config = dict(
    levels_per_channel=6,
    width=320,
    weight_decay=0.007,
)
Rows from block 2 of a small autoregressive pixel model, named by matrix and row number. Rows with one number belong to one neuron. Each number is 50 + 12 x the weight over its row's rms, rounded and kept within 0 to 99. All counts start at 0.
After each neuron's rows are labels from the 100 images, of 14976, where the neuron reaches its largest size: "responds to" is what is common among them. Only what is clearly more common there than usual is listed. The data: Sentinel-2 satellite tiles (TerraMesh). In brackets: how many of the 100.
# gate: MLP gate (model.blocks.2.mlp.gate.weight, 960x320), inputs 128-159
# fc1: MLP up (model.blocks.2.mlp.fc1.weight, 960x320), inputs 128-159
# fc2: MLP down (model.blocks.2.mlp.fc2.weight, 320x960, transposed), outputs 128-159

gate.387:50 24 50 50 50 31 39 50 50 50 50 50 50 73 50 50 60 50 50 50 68 36 50 50 50 50 41 50 78 50 50 50
fc1.387:50 50 37 16 59 35 50 65 50 68 50 50 50 67 50 50 50 50 50 62 50 50 61 50 44 50 50 50 50 50 73 50
fc2.387:50 58 50 80 30 73 50 50 50 50 50 50 01 45 50 61 28 68 50 50 50 50 50 50 31 34 50 68 50 32 50 50
responds to: clouds (44)

gate.311:50 76 33 50 50 50 50 34 50 50 50 88 50 65 50 50 50 40 19 50 50 50 26 50 65 18 50 50 50 26 50 50
fc1.311:50 50 50 64 50 50 26 50 50 50 66 84 39 66 50 50 77 73 50 35 50 50 50 50 50 38 50 50 50 41 50 40
fc2.311:50 65 50 50 62 40 50 50 50 18 50 50 50 50 50 50 50 69 51 45 26 67 50 50 50 38 50 50 39 34 50 50
responds to: water (70); main land cover: water (62)

gate.266:50 50 50 50 50 50 50 64 50 50 50 50 50 50 78 67 50 50 50 62 67 35 61 50 50 50 50 64 46 50 50 50
fc1.266:50 30 50 50 50 50 50 50 43 50 50 50 50 50 50 50 50 24 50 50 44 50 59 50 53 50 37 50 50 50 50 59
fc2.266:50 50 50 50 50 50 50 68 50 50 63 37 50 35 67 50 50 70 50 50 23 50 50 50 30 74 50 29 50 50 50 25
responds to: main land cover: rangeland (53)

gate.501:74 63 26 50 50 50 50 50 50 50 33 50 50 50 50 45 65 50 50 50 50 50 50 50 50 50 25 30 50 30 50 61
fc1.501:50 31 60 50 50 50 50 50 50 50 50 50 50 50 50 34 50 34 50 50 50 50 50 19 50 68 72 50 32 50 50 35
fc2.501:50 50 50 13 43 50 35 50 50 50 50 68 50 50 30 50 10 70 50 50 50 50 28 50 50 50 50 50 50 50 19 50
responds to: main land cover: water (33)

gate.672:72 46 50 50 16 42 50 50 75 71 50 60 50 25 50 50 50 50 50 80 50 81 45 71 50 50 50 50 50 50 50 50
fc1.672:56 50 69 50 33 62 50 50 50 50 40 71 34 50 42 50 50 50 50 50 50 68 50 68 50 50 50 50 50 34 30 68
fc2.672:28 50 50 50 50 50 65 50 62 34 50 50 38 50 50 32 50 50 50 62 20 64 50 50 50 56 50 58 50 70 65 50
responds to: trees (88); clouds (49); main land cover: trees (41)

gate.711:50 50 75 38 36 65 50 29 50 50 72 50 50 50 50 50 50 64 50 70 50 50 50 50 50 50 75 36 50 50 61 50
fc1.711:50 50 17 50 68 65 50 74 50 50 50 50 50 50 50 50 50 50 50 50 38 50 50 50 50 50 50 50 50 50 38 50
fc2.711:50 50 50 50 69 50 50 39 50 78 50 35 50 69 50 50 50 50 50 25 64 50 82 50 50 64 50 50 50 50 37 50
responds to: bare ground (65); main land cover: bare ground (47)

gate.108:50 27 50 50 50 50 69 50 27 50 64 50 67 50 50 37 20 31 50 50 50 50 50 50 50 50 50 50 50 31 50 53
fc1.108:71 64 50 50 50 50 40 50 87 50 50 43 50 38 50 50 50 92 50 28 50 21 50 50 50 50 50 40 40 50 29 62
fc2.108:50 50 50 50 50 50 59 16 50 50 70 50 70 87 50 60 50 50 50 50 45 50 50 76 50 50 50 50 30 50 50 50
responds to: crops (70); built area (69); bare ground (50); main land cover: crops (48)

gate.628:50 84 68 50 31 50 50 18 65 50 50 26 50 50 50 50 50 31 50 81 50 50 50 50 50 28 50 50 50 50 86 84
fc1.628:50 50 77 39 50 50 50 50 50 50 73 84 36 50 76 77 50 50 79 50 66 50 39 50 50 50 81 50 50 20 50 50
fc2.628:65 74 72 50 50 50 50 71 50 50 50 22 64 50 50 50 50 50 50 50 50 50 50 69 50 50 50 50 50 50 50 50
responds to: bare ground (66); main land cover: bare ground (46)

gate.334:25 50 50 50 50 76 50 42 50 39 50 50 50 50 50 50 50 72 40 68 74 50 50 50 50 50 50 78 50 59 50 50
fc1.334:50 50 50 50 50 50 50 50 80 50 82 50 50 50 50 50 50 22 50 50 50 67 50 50 23 50 50 26 50 50 50 50
fc2.334:42 57 50 50 50 50 06 50 50 50 18 16 50 50 70 50 50 58 50 50 50 50 50 50 50 50 50 50 83 50 50 50
responds to: clouds (75); main land cover: trees (48)

gate.727:38 40 50 50 50 50 50 69 50 50 50 50 22 50 71 50 50 50 73 50 35 50 50 50 33 50 50 16 24 67 50 50
fc1.727:50 50 41 50 23 50 50 73 30 50 50 71 50 37 23 37 37 66 50 50 31 50 63 50 50 50 76 37 36 50 50 41
fc2.727:21 50 64 50 34 16 64 50 68 50 50 43 50 25 50 50 71 50 50 50 50 75 50 61 50 50 50 50 59 50 61 50
responds to: trees (89); built area (64); main land cover: crops (43)

gate.154:50 50 50 39 50 50 50 50 30 31 50 50 50 50 67 50 50 71 50 50 50 50 50 50 50 50 50 50 50 50 71 50
fc1.154:50 50 50 50 27 82 78 50 74 50 25 50 50 16 50 68 50 50 50 50 50 50 21 50 50 50 50 82 50 50 50 50
fc2.154:50 29 50 50 50 78 50 50 81 50 50 61 50 50 50 83 65 50 50 67 50 64 30 64 50 50 50 50 36 50 29 50
responds to: water (89); main land cover: water (82)

gate.739:50 50 02 50 50 27 50 50 40 19 50 50 50 50 76 40 50 50 50 50 50 50 50 36 50 50 50 28 50 50 76 50
fc1.739:50 50 50 71 26 50 43 58 50 50 50 50 50 29 39 50 20 50 50 50 50 34 57 86 34 50 77 50 30 34 50 68
fc2.739:16 94 50 36 50 50 50 31 50 07 50 50 50 50 50 33 76 50 50 50 38 50 50 23 50 50 50 36 50 50 50 33
responds to: clouds (39)

gate.339:36 50 50 50 27 50 50 64 31 12 50 50 69 50 74 26 50 38 50 27 50 50 50 50 50 50 50 50 34 50 50 50
fc1.339:50 50 50 50 50 50 50 50 50 33 50 50 50 50 64 28 16 50 50 50 50 50 50 50 50 50 50 50 39 50 50 60
fc2.339:50 50 50 50 61 50 50 50 50 50 50 50 50 50 41 36 50 70 50 59 50 61 84 39 50 50 39 50 50 50 50 50
responds to: bare ground (64)

gate.451:50 70 50 50 36 50 50 50 56 50 70 39 34 83 76 50 37 44 50 50 50 50 50 63 50 63 34 50 33 50 38 50
fc1.451:50 50 33 50 50 15 50 71 50 50 50 71 50 50 50 50 32 59 50 56 50 37 54 50 50 50 50 50 50 61 34 50
fc2.451:50 37 50 50 50 50 73 50 50 59 88 18 55 25 65 50 50 44 50 50 50 50 50 57 50 50 67 20 65 71 50 36
responds to: trees (91); main land cover: trees (45)

gate.350:50 50 50 50 50 69 50 73 50 50 50 50 36 50 50 27 76 50 50 50 50 50 50 50 50 50 50 50 69 25 50 50
fc1.350:50 50 50 31 50 39 62 30 30 65 50 33 83 57 50 50 37 68 59 68 50 57 31 50 50 50 61 40 43 50 66 72
fc2.350:68 42 37 50 50 33 50 50 68 50 50 75 50 28 50 50 50 50 50 68 50 32 50 50 50 17 50 50 50 50 50 50
responds to: water (74); flooded vegetation (28)

gate.504:50 50 50 40 50 50 50 22 50 50 27 50 50 50 75 26 50 50 50 50 81 42 50 50 29 65 50 50 50 50 50 50
fc1.504:50 50 50 50 76 17 50 50 44 50 50 68 50 26 35 50 50 50 50 26 50 80 50 77 50 50 50 71 74 44 50 39
fc2.504:33 50 25 86 76 34 50 50 66 50 65 50 50 68 50 50 50 50 50 73 50 50 50 47 50 69 26 34 50 50 50 84
responds to: water (70); main land cover: water (44)

gate.649:50 50 50 50 50 50 16 50 50 50 91 50 82 42 50 50 69 50 39 59 36 30 50 50 14 50 68 50 50 76 50 50
fc1.649:50 50 50 50 50 50 50 50 50 50 30 50 50 75 50 50 35 50 50 50 50 50 50 50 50 50 50 50 50 50 50 79
fc2.649:50 50 50 50 50 29 31 31 50 70 50 50 50 50 50 50 37 50 50 50 50 72 50 50 50 50 20 67 50 50 50 50
responds to: clouds (54); main land cover: trees (53)

gate.51:50 50 50 50 50 50 50 50 50 50 68 32 50 50 41 18 50 50 50 50 83 50 50 86 50 50 39 24 50 50 50 50
fc1.51:30 50 61 41 50 50 50 67 50 50 50 50 50 82 50 75 50 37 50 50 50 69 50 32 50 50 69 50 50 71 50 50
fc2.51:75 50 33 57 50 50 50 50 50 50 50 69 50 50 50 50 70 72 50 50 71 50 50 50 35 26 50 50 50 50 50 50
responds to: main land cover: crops (45)

gate.476:51 50 50 62 50 03 29 50 40 50 50 50 50 65 50 50 50 50 50 20 50 50 50 37 50 50 50 50 50 50 50 50
fc1.476:50 50 50 81 50 50 50 50 29 77 50 43 53 50 50 50 50 50 32 50 50 50 59 50 67 50 50 50 50 50 30 50
fc2.476:21 50 50 50 50 51 50 50 71 50 13 50 50 50 50 50 29 50 50 69 78 50 50 81 50 50 50 50 28 50 50 50
responds to: clouds (50)

gate.85:29 50 50 27 29 74 50 39 76 50 28 34 50 50 50 50 50 27 50 50 50 50 34 71 38 50 40 50 50 50 50 50
fc1.85:50 77 50 26 50 50 50 50 50 50 06 50 50 50 50 50 50 50 50 50 50 50 50 50 50 74 50 26 50 50 50 50
fc2.85:66 50 50 50 50 50 50 50 50 50 50 76 50 50 50 50 76 78 50 50 50 50 50 50 50 64 78 50 50 50 50 50
responds to: clouds (62); main land cover: trees (43)

gate.290:50 50 50 50 29 67 50 50 59 50 76 18 50 50 88 50 21 50 50 50 50 50 50 92 50 50 50 50 68 50 36 59
fc1.290:50 50 39 50 50 61 50 50 63 50 50 33 50 50 79 50 35 50 35 37 50 75 50 67 38 64 50 50 64 50 30 60
fc2.290:50 50 50 50 50 79 25 50 50 66 50 50 50 50 22 50 50 50 50 50 73 50 50 50 50 65 14 50 50 50 50 50
responds to: bare ground (54); main land cover: bare ground (26)

gate.326:50 50 32 77 50 50 36 50 50 50 50 20 50 50 87 50 50 50 29 50 50 58 50 50 31 05 50 63 50 50 50 50
fc1.326:32 50 50 50 50 26 50 83 18 50 50 63 64 50 50 50 50 50 50 74 60 50 50 50 50 77 58 35 50 50 50 50
fc2.326:50 68 50 62 50 50 24 51 24 50 50 50 32 56 59 50 50 50 43 42 42 50 50 50 50 29 50 27 50 62 50 20
responds to: snow or ice (45); main land cover: snow or ice (35)

gate.749:50 60 50 50 38 43 50 86 50 56 30 50 50 50 62 61 36 50 48 73 50 50 50 50 65 72 50 50 21 50 50 50
fc1.749:65 50 58 50 50 50 40 18 50 50 50 50 50 50 50 50 50 50 50 16 50 65 38 50 40 22 50 66 78 50 50 50
fc2.749:60 50 68 36 50 50 17 50 50 61 50 50 50 50 50 78 50 72 50 32 33 80 50 37 24 50 50 60 50 50 50 50
responds to: clouds (99); trees (91); main land cover: trees (55)

gate.50:50 50 50 50 50 66 24 25 50 63 50 79 50 50 50 50 50 13 50 50 50 50 50 50 50 50 50 50 50 50 23 50
fc1.50:50 50 50 39 50 15 68 31 50 50 50 50 20 50 94 50 73 50 67 50 50 50 50 70 50 14 50 50 50 50 50 50
fc2.50:50 50 50 50 50 50 50 50 50 50 50 50 50 50 50 50 22 50 73 50 50 50 50 50 06 50 76 50 50 27 50 50
responds to: water (83); main land cover: water (80)

gate.76:50 50 50 50 50 50 50 65 50 50 50 50 41 50 50 50 50 34 50 70 50 50 50 35 50 50 63 23 50 50 50 16
fc1.76:60 50 64 50 31 29 67 50 50 61 78 63 32 50 50 50 50 38 50 58 50 66 50 50 50 64 37 41 60 50 50 50
fc2.76:68 57 40 50 50 50 69 50 56 50 50 50 65 65 50 61 50 30 79 50 28 32 50 50 50 50 58 36 50 30 50 50
responds to: main land cover: rangeland (58)

gate.233:50 50 50 50 50 24 50 50 50 62 50 62 50 50 63 57 32 50 50 32 50 50 50 50 69 50 50 50 77 50 33 50
fc1.233:50 68 50 50 50 59 44 50 29 50 50 50 72 50 50 50 50 25 41 45 50 37 50 43 39 50 54 67 45 50 50 50
fc2.233:50 66 50 50 57 50 50 50 50 73 50 43 50 40 53 44 50 74 50 52 33 50 67 34 50 28 50 50 78 50 27 41
responds to: bare ground (62); main land cover: rangeland (56); main land cover: bare ground (31)

gate.435:50 50 50 50 50 59 50 50 50 50 50 50 50 33 81 75 50 43 50 33 50 50 56 50 28 12 50 50 50 50 50 42
fc1.435:50 50 50 50 50 50 14 50 50 68 50 33 50 50 50 26 50 50 50 50 50 50 53 68 30 41 50 50 50 50 50 50
fc2.435:61 47 50 50 73 26 50 50 71 50 63 75 50 50 50 50 67 24 50 50 50 50 50 50 50 50 33 50 50 50 50 50
responds to: clouds (43); main land cover: water (29)

gate.590:34 50 50 36 50 50 50 50 50 50 50 74 50 50 50 50 25 50 71 50 64 82 22 50 81 50 50 33 50 50 50 40
fc1.590:50 50 50 50 50 74 50 50 50 50 50 70 50 50 50 50 17 50 50 39 82 50 50 27 50 50 50 36 50 50 50 50
fc2.590:64 50 41 50 17 50 50 50 50 50 50 39 50 69 68 50 50 50 46 65 37 39 50 50 42 50 60 50 43 50 50 50
responds to: main land cover: water (34)

gate.596:50 50 50 34 50 73 50 50 17 91 50 50 50 50 34 48 84 50 50 50 40 31 50 29 66 63 27 50 50 50 50 50
fc1.596:50 58 50 50 27 62 50 50 67 50 25 65 29 39 50 50 27 50 50 62 50 32 50 50 50 50 50 35 50 50 66 50
fc2.596:58 50 50 50 50 50 50 50 42 86 85 50 50 50 50 50 69 50 50 41 20 50 32 50 50 50 50 64 50 50 50 50
responds to: crops (66)

gate.496:50 50 76 50 50 50 50 50 66 50 50 50 65 66 50 50 50 50 50 50 50 22 50 50 50 59 50 37 38 63 50 50
fc1.496:78 70 50 50 50 50 50 37 50 78 30 65 50 50 50 50 38 37 50 65 63 41 39 35 77 38 50 50 50 50 69 50
fc2.496:50 50 50 50 56 92 50 59 50 50 68 19 56 50 40 40 50 50 43 70 50 50 50 50 50 50 25 50 50 50 50 50
responds to: snow or ice (47); clouds (43); main land cover: snow or ice (33)

gate.272:50 50 63 61 50 50 50 50 50 10 50 50 50 69 50 50 37 50 27 50 50 50 50 50 29 50 50 50 50 50 66 50
fc1.272:50 65 50 36 67 50 62 58 50 35 50 41 50 50 50 66 35 50 50 50 50 50 50 29 50 50 50 50 70 50 50 60
fc2.272:50 36 50 50 50 50 50 17 50 50 50 50 50 26 50 50 50 50 50 65 50 50 50 71 65 50 50 50 50 50 50 50
responds to: clouds (46); main land cover: water (39)

gate.543:68 50 74 86 50 44 50 50 62 50 50 70 50 50 50 50 33 50 27 50 50 76 50 50 50 45 50 64 50 69 50 50
fc1.543:50 32 28 50 50 50 75 71 50 50 38 12 50 50 36 42 39 50 68 50 50 50 50 50 50 76 50 32 50 40 50 50
fc2.543:44 71 50 35 50 50 50 50 50 50 50 53 50 31 74 50 50 50 50 50 50 50 50 50 33 50 50 50 56 29 12 39
responds to: main land cover: water (38)

gate.484:50 50 50 50 50 18 50 40 50 62 67 50 43 77 50 50 64 50 50 50 50 50 40 64 50 50 50 37 50 50 50 50
fc1.484:50 50 50 50 50 50 50 50 50 50 50 50 50 50 50 39 50 81 31 35 50 56 50 50 50 37 33 50 38 30 50 50
fc2.484:50 50 06 63 50 22 35 18 50 50 47 50 34 50 50 56 50 50 77 50 50 78 50 50 50 50 50 50 71 38 50 50
responds to: water (74); main land cover: water (64)

gate.553:78 50 50 50 50 50 50 50 50 50 63 50 33 66 50 50 50 50 50 50 50 50 50 50 88 35 57 50 50 50 63 50
fc1.553:65 50 50 50 77 50 50 36 50 50 80 50 50 50 50 50 50 50 50 50 50 50 50 50 50 50 50 25 50 50 50 50
fc2.553:50 50 50 50 50 50 50 50 50 73 50 50 50 22 50 50 35 50 50 50 50 50 50 50 50 42 21 50 50 50 50 84
responds to: crops (67); main land cover: crops (46)

gate.497:50 50 50 50 50 61 50 50 99 50 50 50 50 50 50 36 18 50 50 76 50 27 50 50 45 69 50 67 32 70 50 50
fc1.497:50 50 38 83 50 74 50 50 50 50 50 50 50 50 62 36 50 70 50 23 68 50 50 50 50 27 50 27 22 33 60 55
fc2.497:50 50 50 13 50 50 50 50 50 65 61 33 53 81 50 93 26 50 50 50 50 50 39 36 50 28 80 67 50 68 50 26
responds to: main land cover: water (44)

gate.240:50 50 50 50 50 50 50 50 50 50 69 50 50 50 50 50 50 50 50 50 50 69 65 50 11 68 50 50 65 50 50 50
fc1.240:50 50 50 50 50 34 50 50 68 50 50 50 50 50 50 32 66 50 72 50 50 50 50 34 50 50 50 50 50 50 50 50
fc2.240:73 50 67 62 50 26 50 50 50 50 50 20 50 50 50 30 50 50 24 50 50 50 69 50 50 50 36 50 50 50 82 50
responds to: main land cover: crops (41)

gate.247:60 50 50 50 28 28 50 50 50 31 50 50 50 50 34 75 50 36 50 50 84 35 81 50 50 50 29 34 39 50 50 50
fc1.247:50 61 50 50 68 50 50 78 25 50 50 37 50 50 50 50 50 50 50 50 50 50 24 58 50 68 65 50 50 50 73 50
fc2.247:19 50 50 50 43 36 28 50 50 38 50 70 50 61 50 50 54 60 50 50 58 50 50 73 50 50 66 24 50 50 50 50
responds to: main land cover: rangeland (52)

gate.423:50 50 38 50 50 80 50 50 50 50 50 50 31 65 50 34 50 72 50 50 50 50 39 62 50 50 50 50 50 50 63 26
fc1.423:50 50 63 65 68 50 50 50 50 77 62 50 50 50 50 50 50 50 50 50 50 50 50 60 36 50 23 50 35 62 50 50
fc2.423:50 50 50 50 50 30 50 74 50 50 78 50 50 50 50 50 50 50 50 50 50 50 50 50 50 54 50 39 50 50 50 65
responds to: crops (69); main land cover: crops (51)

gate.759:50 74 50 50 50 50 96 50 50 08 50 50 50 50 32 50 30 50 50 50 50 50 50 50 28 50 76 34 50 75 50 15
fc1.759:67 82 50 50 21 73 88 50 50 14 69 50 73 50 26 50 27 67 30 50 50 50 50 50 23 50 66 50 63 76 68 34
fc2.759:50 69 74 25 50 71 50 50 59 00 74 67 35 50 50 27 50 68 65 50 50 50 24 50 25 50 50 50 50 50 50 37
responds to: main land cover: water (27)

gate.379:50 61 50 82 50 44 50 28 50 69 50 50 41 50 50 50 50 50 50 50 48 50 50 50 50 50 50 50 50 50 50 50
fc1.379:50 50 50 34 50 50 50 50 50 73 66 67 50 50 50 50 50 36 31 50 50 50 69 50 65 74 15 50 50 50 50 26
fc2.379:85 50 50 61 50 50 86 50 50 61 63 18 50 50 50 50 50 50 50 32 50 50 50 50 73 50 75 50 50 70 50 50
responds to: main land cover: rangeland (53)

gate.231:50 50 50 38 34 34 65 50 30 50 50 50 50 50 67 50 50 19 50 50 50 50 50 38 50 72 50 50 50 50 50 50
fc1.231:50 50 69 71 50 69 50 50 50 50 50 50 50 50 23 50 50 50 37 50 28 50 50 50 50 50 50 50 50 50 50 50
fc2.231:50 69 50 50 50 50 50 50 72 69 50 50 63 77 50 50 50 50 50 28 50 50 50 76 50 70 50 50 50 69 50 50
responds to: crops (75); main land cover: crops (50)

gate.528:50 34 17 50 50 50 50 50 56 50 65 57 50 50 50 29 50 50 50 50 50 50 37 63 50 50 50 50 50 50 50 29
fc1.528:50 40 50 50 50 50 59 50 50 50 50 79 50 70 50 50 50 55 50 50 61 23 50 68 50 50 17 50 50 37 69 50
fc2.528:64 77 50 50 50 61 15 25 50 50 58 34 50 50 50 50 50 50 45 24 50 50 50 35 50 50 57 50 50 83 50 50
responds to: crops (66); main land cover: crops (42)

gate.81:50 50 50 20 50 50 50 16 94 50 50 50 11 50 50 81 50 50 50 50 79 50 50 50 50 50 50 50 50 50 50 50
fc1.81:50 50 50 50 50 50 50 65 35 71 64 50 50 50 78 50 50 71 50 50 34 50 29 50 50 22 50 50 50 50 50 50
fc2.81:50 50 50 50 50 50 50 50 50 50 50 50 50 50 50 50 50 50 50 50 50 50 23 21 50 22 50 50 15 50 50 50
responds to: water (91); main land cover: water (90)

gate.452:50 50 50 50 71 50 50 26 50 50 50 50 50 50 50 50 50 50 50 50 50 28 50 73 19 50 19 50 50 50 50 50
fc1.452:50 50 50 50 19 50 50 50 50 50 50 50 50 50 50 50 74 50 50 28 65 50 50 50 25 50 50 50 50 50 50 50
fc2.452:50 50 50 72 50 24 50 50 50 75 50 50 50 50 50 50 26 65 38 29 50 50 86 24 29 50 50 50 22 50 50 79
responds to: main land cover: rangeland (73)

gate.671:54 50 50 50 50 50 50 28 27 70 50 12 50 50 79 38 50 50 50 50 60 50 50 50 73 50 50 27 71 50 50 50
fc1.671:72 50 50 50 74 50 43 67 50 93 50 50 73 50 50 50 50 50 29 14 50 66 50 66 62 50 38 50 50 50 38 50
fc2.671:61 50 50 50 79 56 61 50 50 28 50 50 62 50 35 69 52 48 50 72 47 50 72 50 40 52 62 73 50 76 50 37
responds to: snow or ice (51); main land cover: snow or ice (47)

gate.273:69 50 25 38 50 50 50 50 50 50 88 50 50 50 68 72 50 50 50 20 50 61 28 50 50 50 34 33 50 79 69 42
fc1.273:50 64 50 69 68 74 50 38 50 56 23 50 42 50 21 50 50 50 50 50 61 42 50 67 50 44 50 64 50 32 50 50
fc2.273:50 25 50 39 64 33 50 50 50 75 60 72 50 50 69 70 50 50 50 38 50 50 50 63 61 50 33 62 27 50 50 35
responds to: main land cover: crops (41)

gate.558:85 50 64 50 50 50 50 50 50 50 50 50 39 60 50 50 50 50 50 50 50 29 50 50 68 50 50 83 50 50 61 50
fc1.558:28 50 50 50 64 35 50 50 50 50 50 41 79 50 50 50 50 50 50 50 50 82 50 68 50 50 50 50 50 50 50 36
fc2.558:50 50 50 50 47 50 50 50 47 50 50 50 50 50 50 50 32 54 50 50 50 50 50 50 50 50 50 67 50 50 50 24
responds to: water (67); flooded vegetation (27)

gate.368:50 03 50 59 64 25 35 67 50 70 66 79 50 50 62 32 50 67 50 50 50 50 42 50 39 50 36 50 50 18 63 50
fc1.368:28 50 39 50 71 50 46 50 45 50 76 78 50 50 50 50 50 50 50 50 50 50 50 50 27 57 50 60 50 56 50 75
fc2.368:72 50 50 50 64 50 50 78 28 50 50 50 50 50 50 50 66 60 50 50 50 28 32 14 50 50 50 50 50 50 70 62
responds to: clouds (53)

gate.535:46 50 78 61 50 50 50 26 62 50 50 41 50 74 50 50 50 50 50 50 50 34 50 50 38 50 90 50 35 75 65 27
fc1.535:27 50 37 37 50 50 50 50 81 32 50 50 50 61 72 50 50 50 34 57 50 50 50 18 50 36 70 50 50 50 50 50
fc2.535:50 50 60 50 50 50 32 50 27 76 50 50 50 50 50 50 50 50 62 50 79 50 50 50 23 07 70 50 50 61 59 50
responds to: main land cover: crops (43)

gate.286:50 46 50 50 50 50 74 31 61 50 50 50 50 50 70 34 66 50 50 64 33 50 38 50 50 50 65 51 50 50 50 50
fc1.286:50 50 54 50 50 61 50 60 45 33 50 50 50 50 13 88 50 72 25 50 50 61 63 50 36 76 50 50 50 50 50 40
fc2.286:73 50 50 63 50 50 50 50 50 77 50 50 50 41 50 50 65 50 65 39 50 50 50 35 50 50 50 50 50 50 54 24
responds to: snow or ice (87); main land cover: snow or ice (79)

gate.686:50 31 50 50 50 50 50 21 24 50 50 50 50 50 35 41 50 50 50 76 50 50 50 35 30 50 50 50 50 50 19 50
fc1.686:50 50 36 50 50 50 50 50 30 50 64 50 50 50 50 36 50 50 50 50 68 50 50 50 50 50 50 50 50 50 50 15
fc2.686:99 63 64 50 70 67 50 50 50 90 50 50 50 71 50 50 50 50 50 50 41 74 50 50 50 50 34 50 50 50 50 50
responds to: crops (64); main land cover: crops (44)

gate.603:50 50 50 50 50 50 50 50 50 81 50 50 50 50 50 50 75 50 81 04 50 50 50 24 50 50 50 50 50 50 20 50
fc1.603:50 50 50 50 50 50 50 50 50 22 87 50 50 50 24 50 50 50 50 50 50 50 50 50 50 50 50 50 50 50 50 22
fc2.603:50 50 50 23 50 50 50 50 50 50 50 50 50 50 50 50 50 50 50 50 79 50 50 94 50 50 50 50 11 50 50 50
responds to: water (68); main land cover: water (41)

gate.158:50 50 50 50 50 50 36 70 29 37 69 50 37 64 50 84 50 50 42 50 50 50 50 50 50 50 30 50 50 50 50 50
fc1.158:50 50 50 65 44 50 50 50 50 50 50 50 50 50 63 50 73 48 50 50 50 50 71 50 33 50 74 50 50 50 31 50
fc2.158:50 50 50 50 50 50 50 73 50 50 25 50 09 65 40 50 66 50 50 50 50 50 50 50 87 32 50 50 50 50 50 34
responds to: crops (69); main land cover: crops (48)

gate.21:22 50 23 50 27 50 32 50 50 50 50 50 62 58 50 27 50 74 50 50 50 50 50 33 50 50 50 50 81 69 50 63
fc1.21:27 50 50 50 17 50 50 50 50 50 50 60 50 50 87 50 32 50 50 50 50 50 50 50 50 50 50 67 50 72 50 50
fc2.21:50 50 50 37 50 50 50 50 66 50 50 50 50 50 50 50 50 50 50 50 31 50 13 50 50 50 50 50 50 84 50 50
responds to: trees (91); clouds (59); main land cover: trees (57)

gate.237:50 50 61 32 50 50 70 50 77 50 29 50 63 50 50 50 50 76 50 50 32 50 50 50 50 30 70 50 35 50 50 50
fc1.237:50 74 50 50 50 75 63 43 50 50 34 50 36 50 50 33 35 50 50 71 50 41 50 50 66 50 68 50 37 50 58 44
fc2.237:39 33 50 50 50 50 50 50 50 50 24 50 50 50 50 50 64 50 25 50 94 50 26 50 50 50 50 28 50 50 50 72
responds to: main land cover: rangeland (52)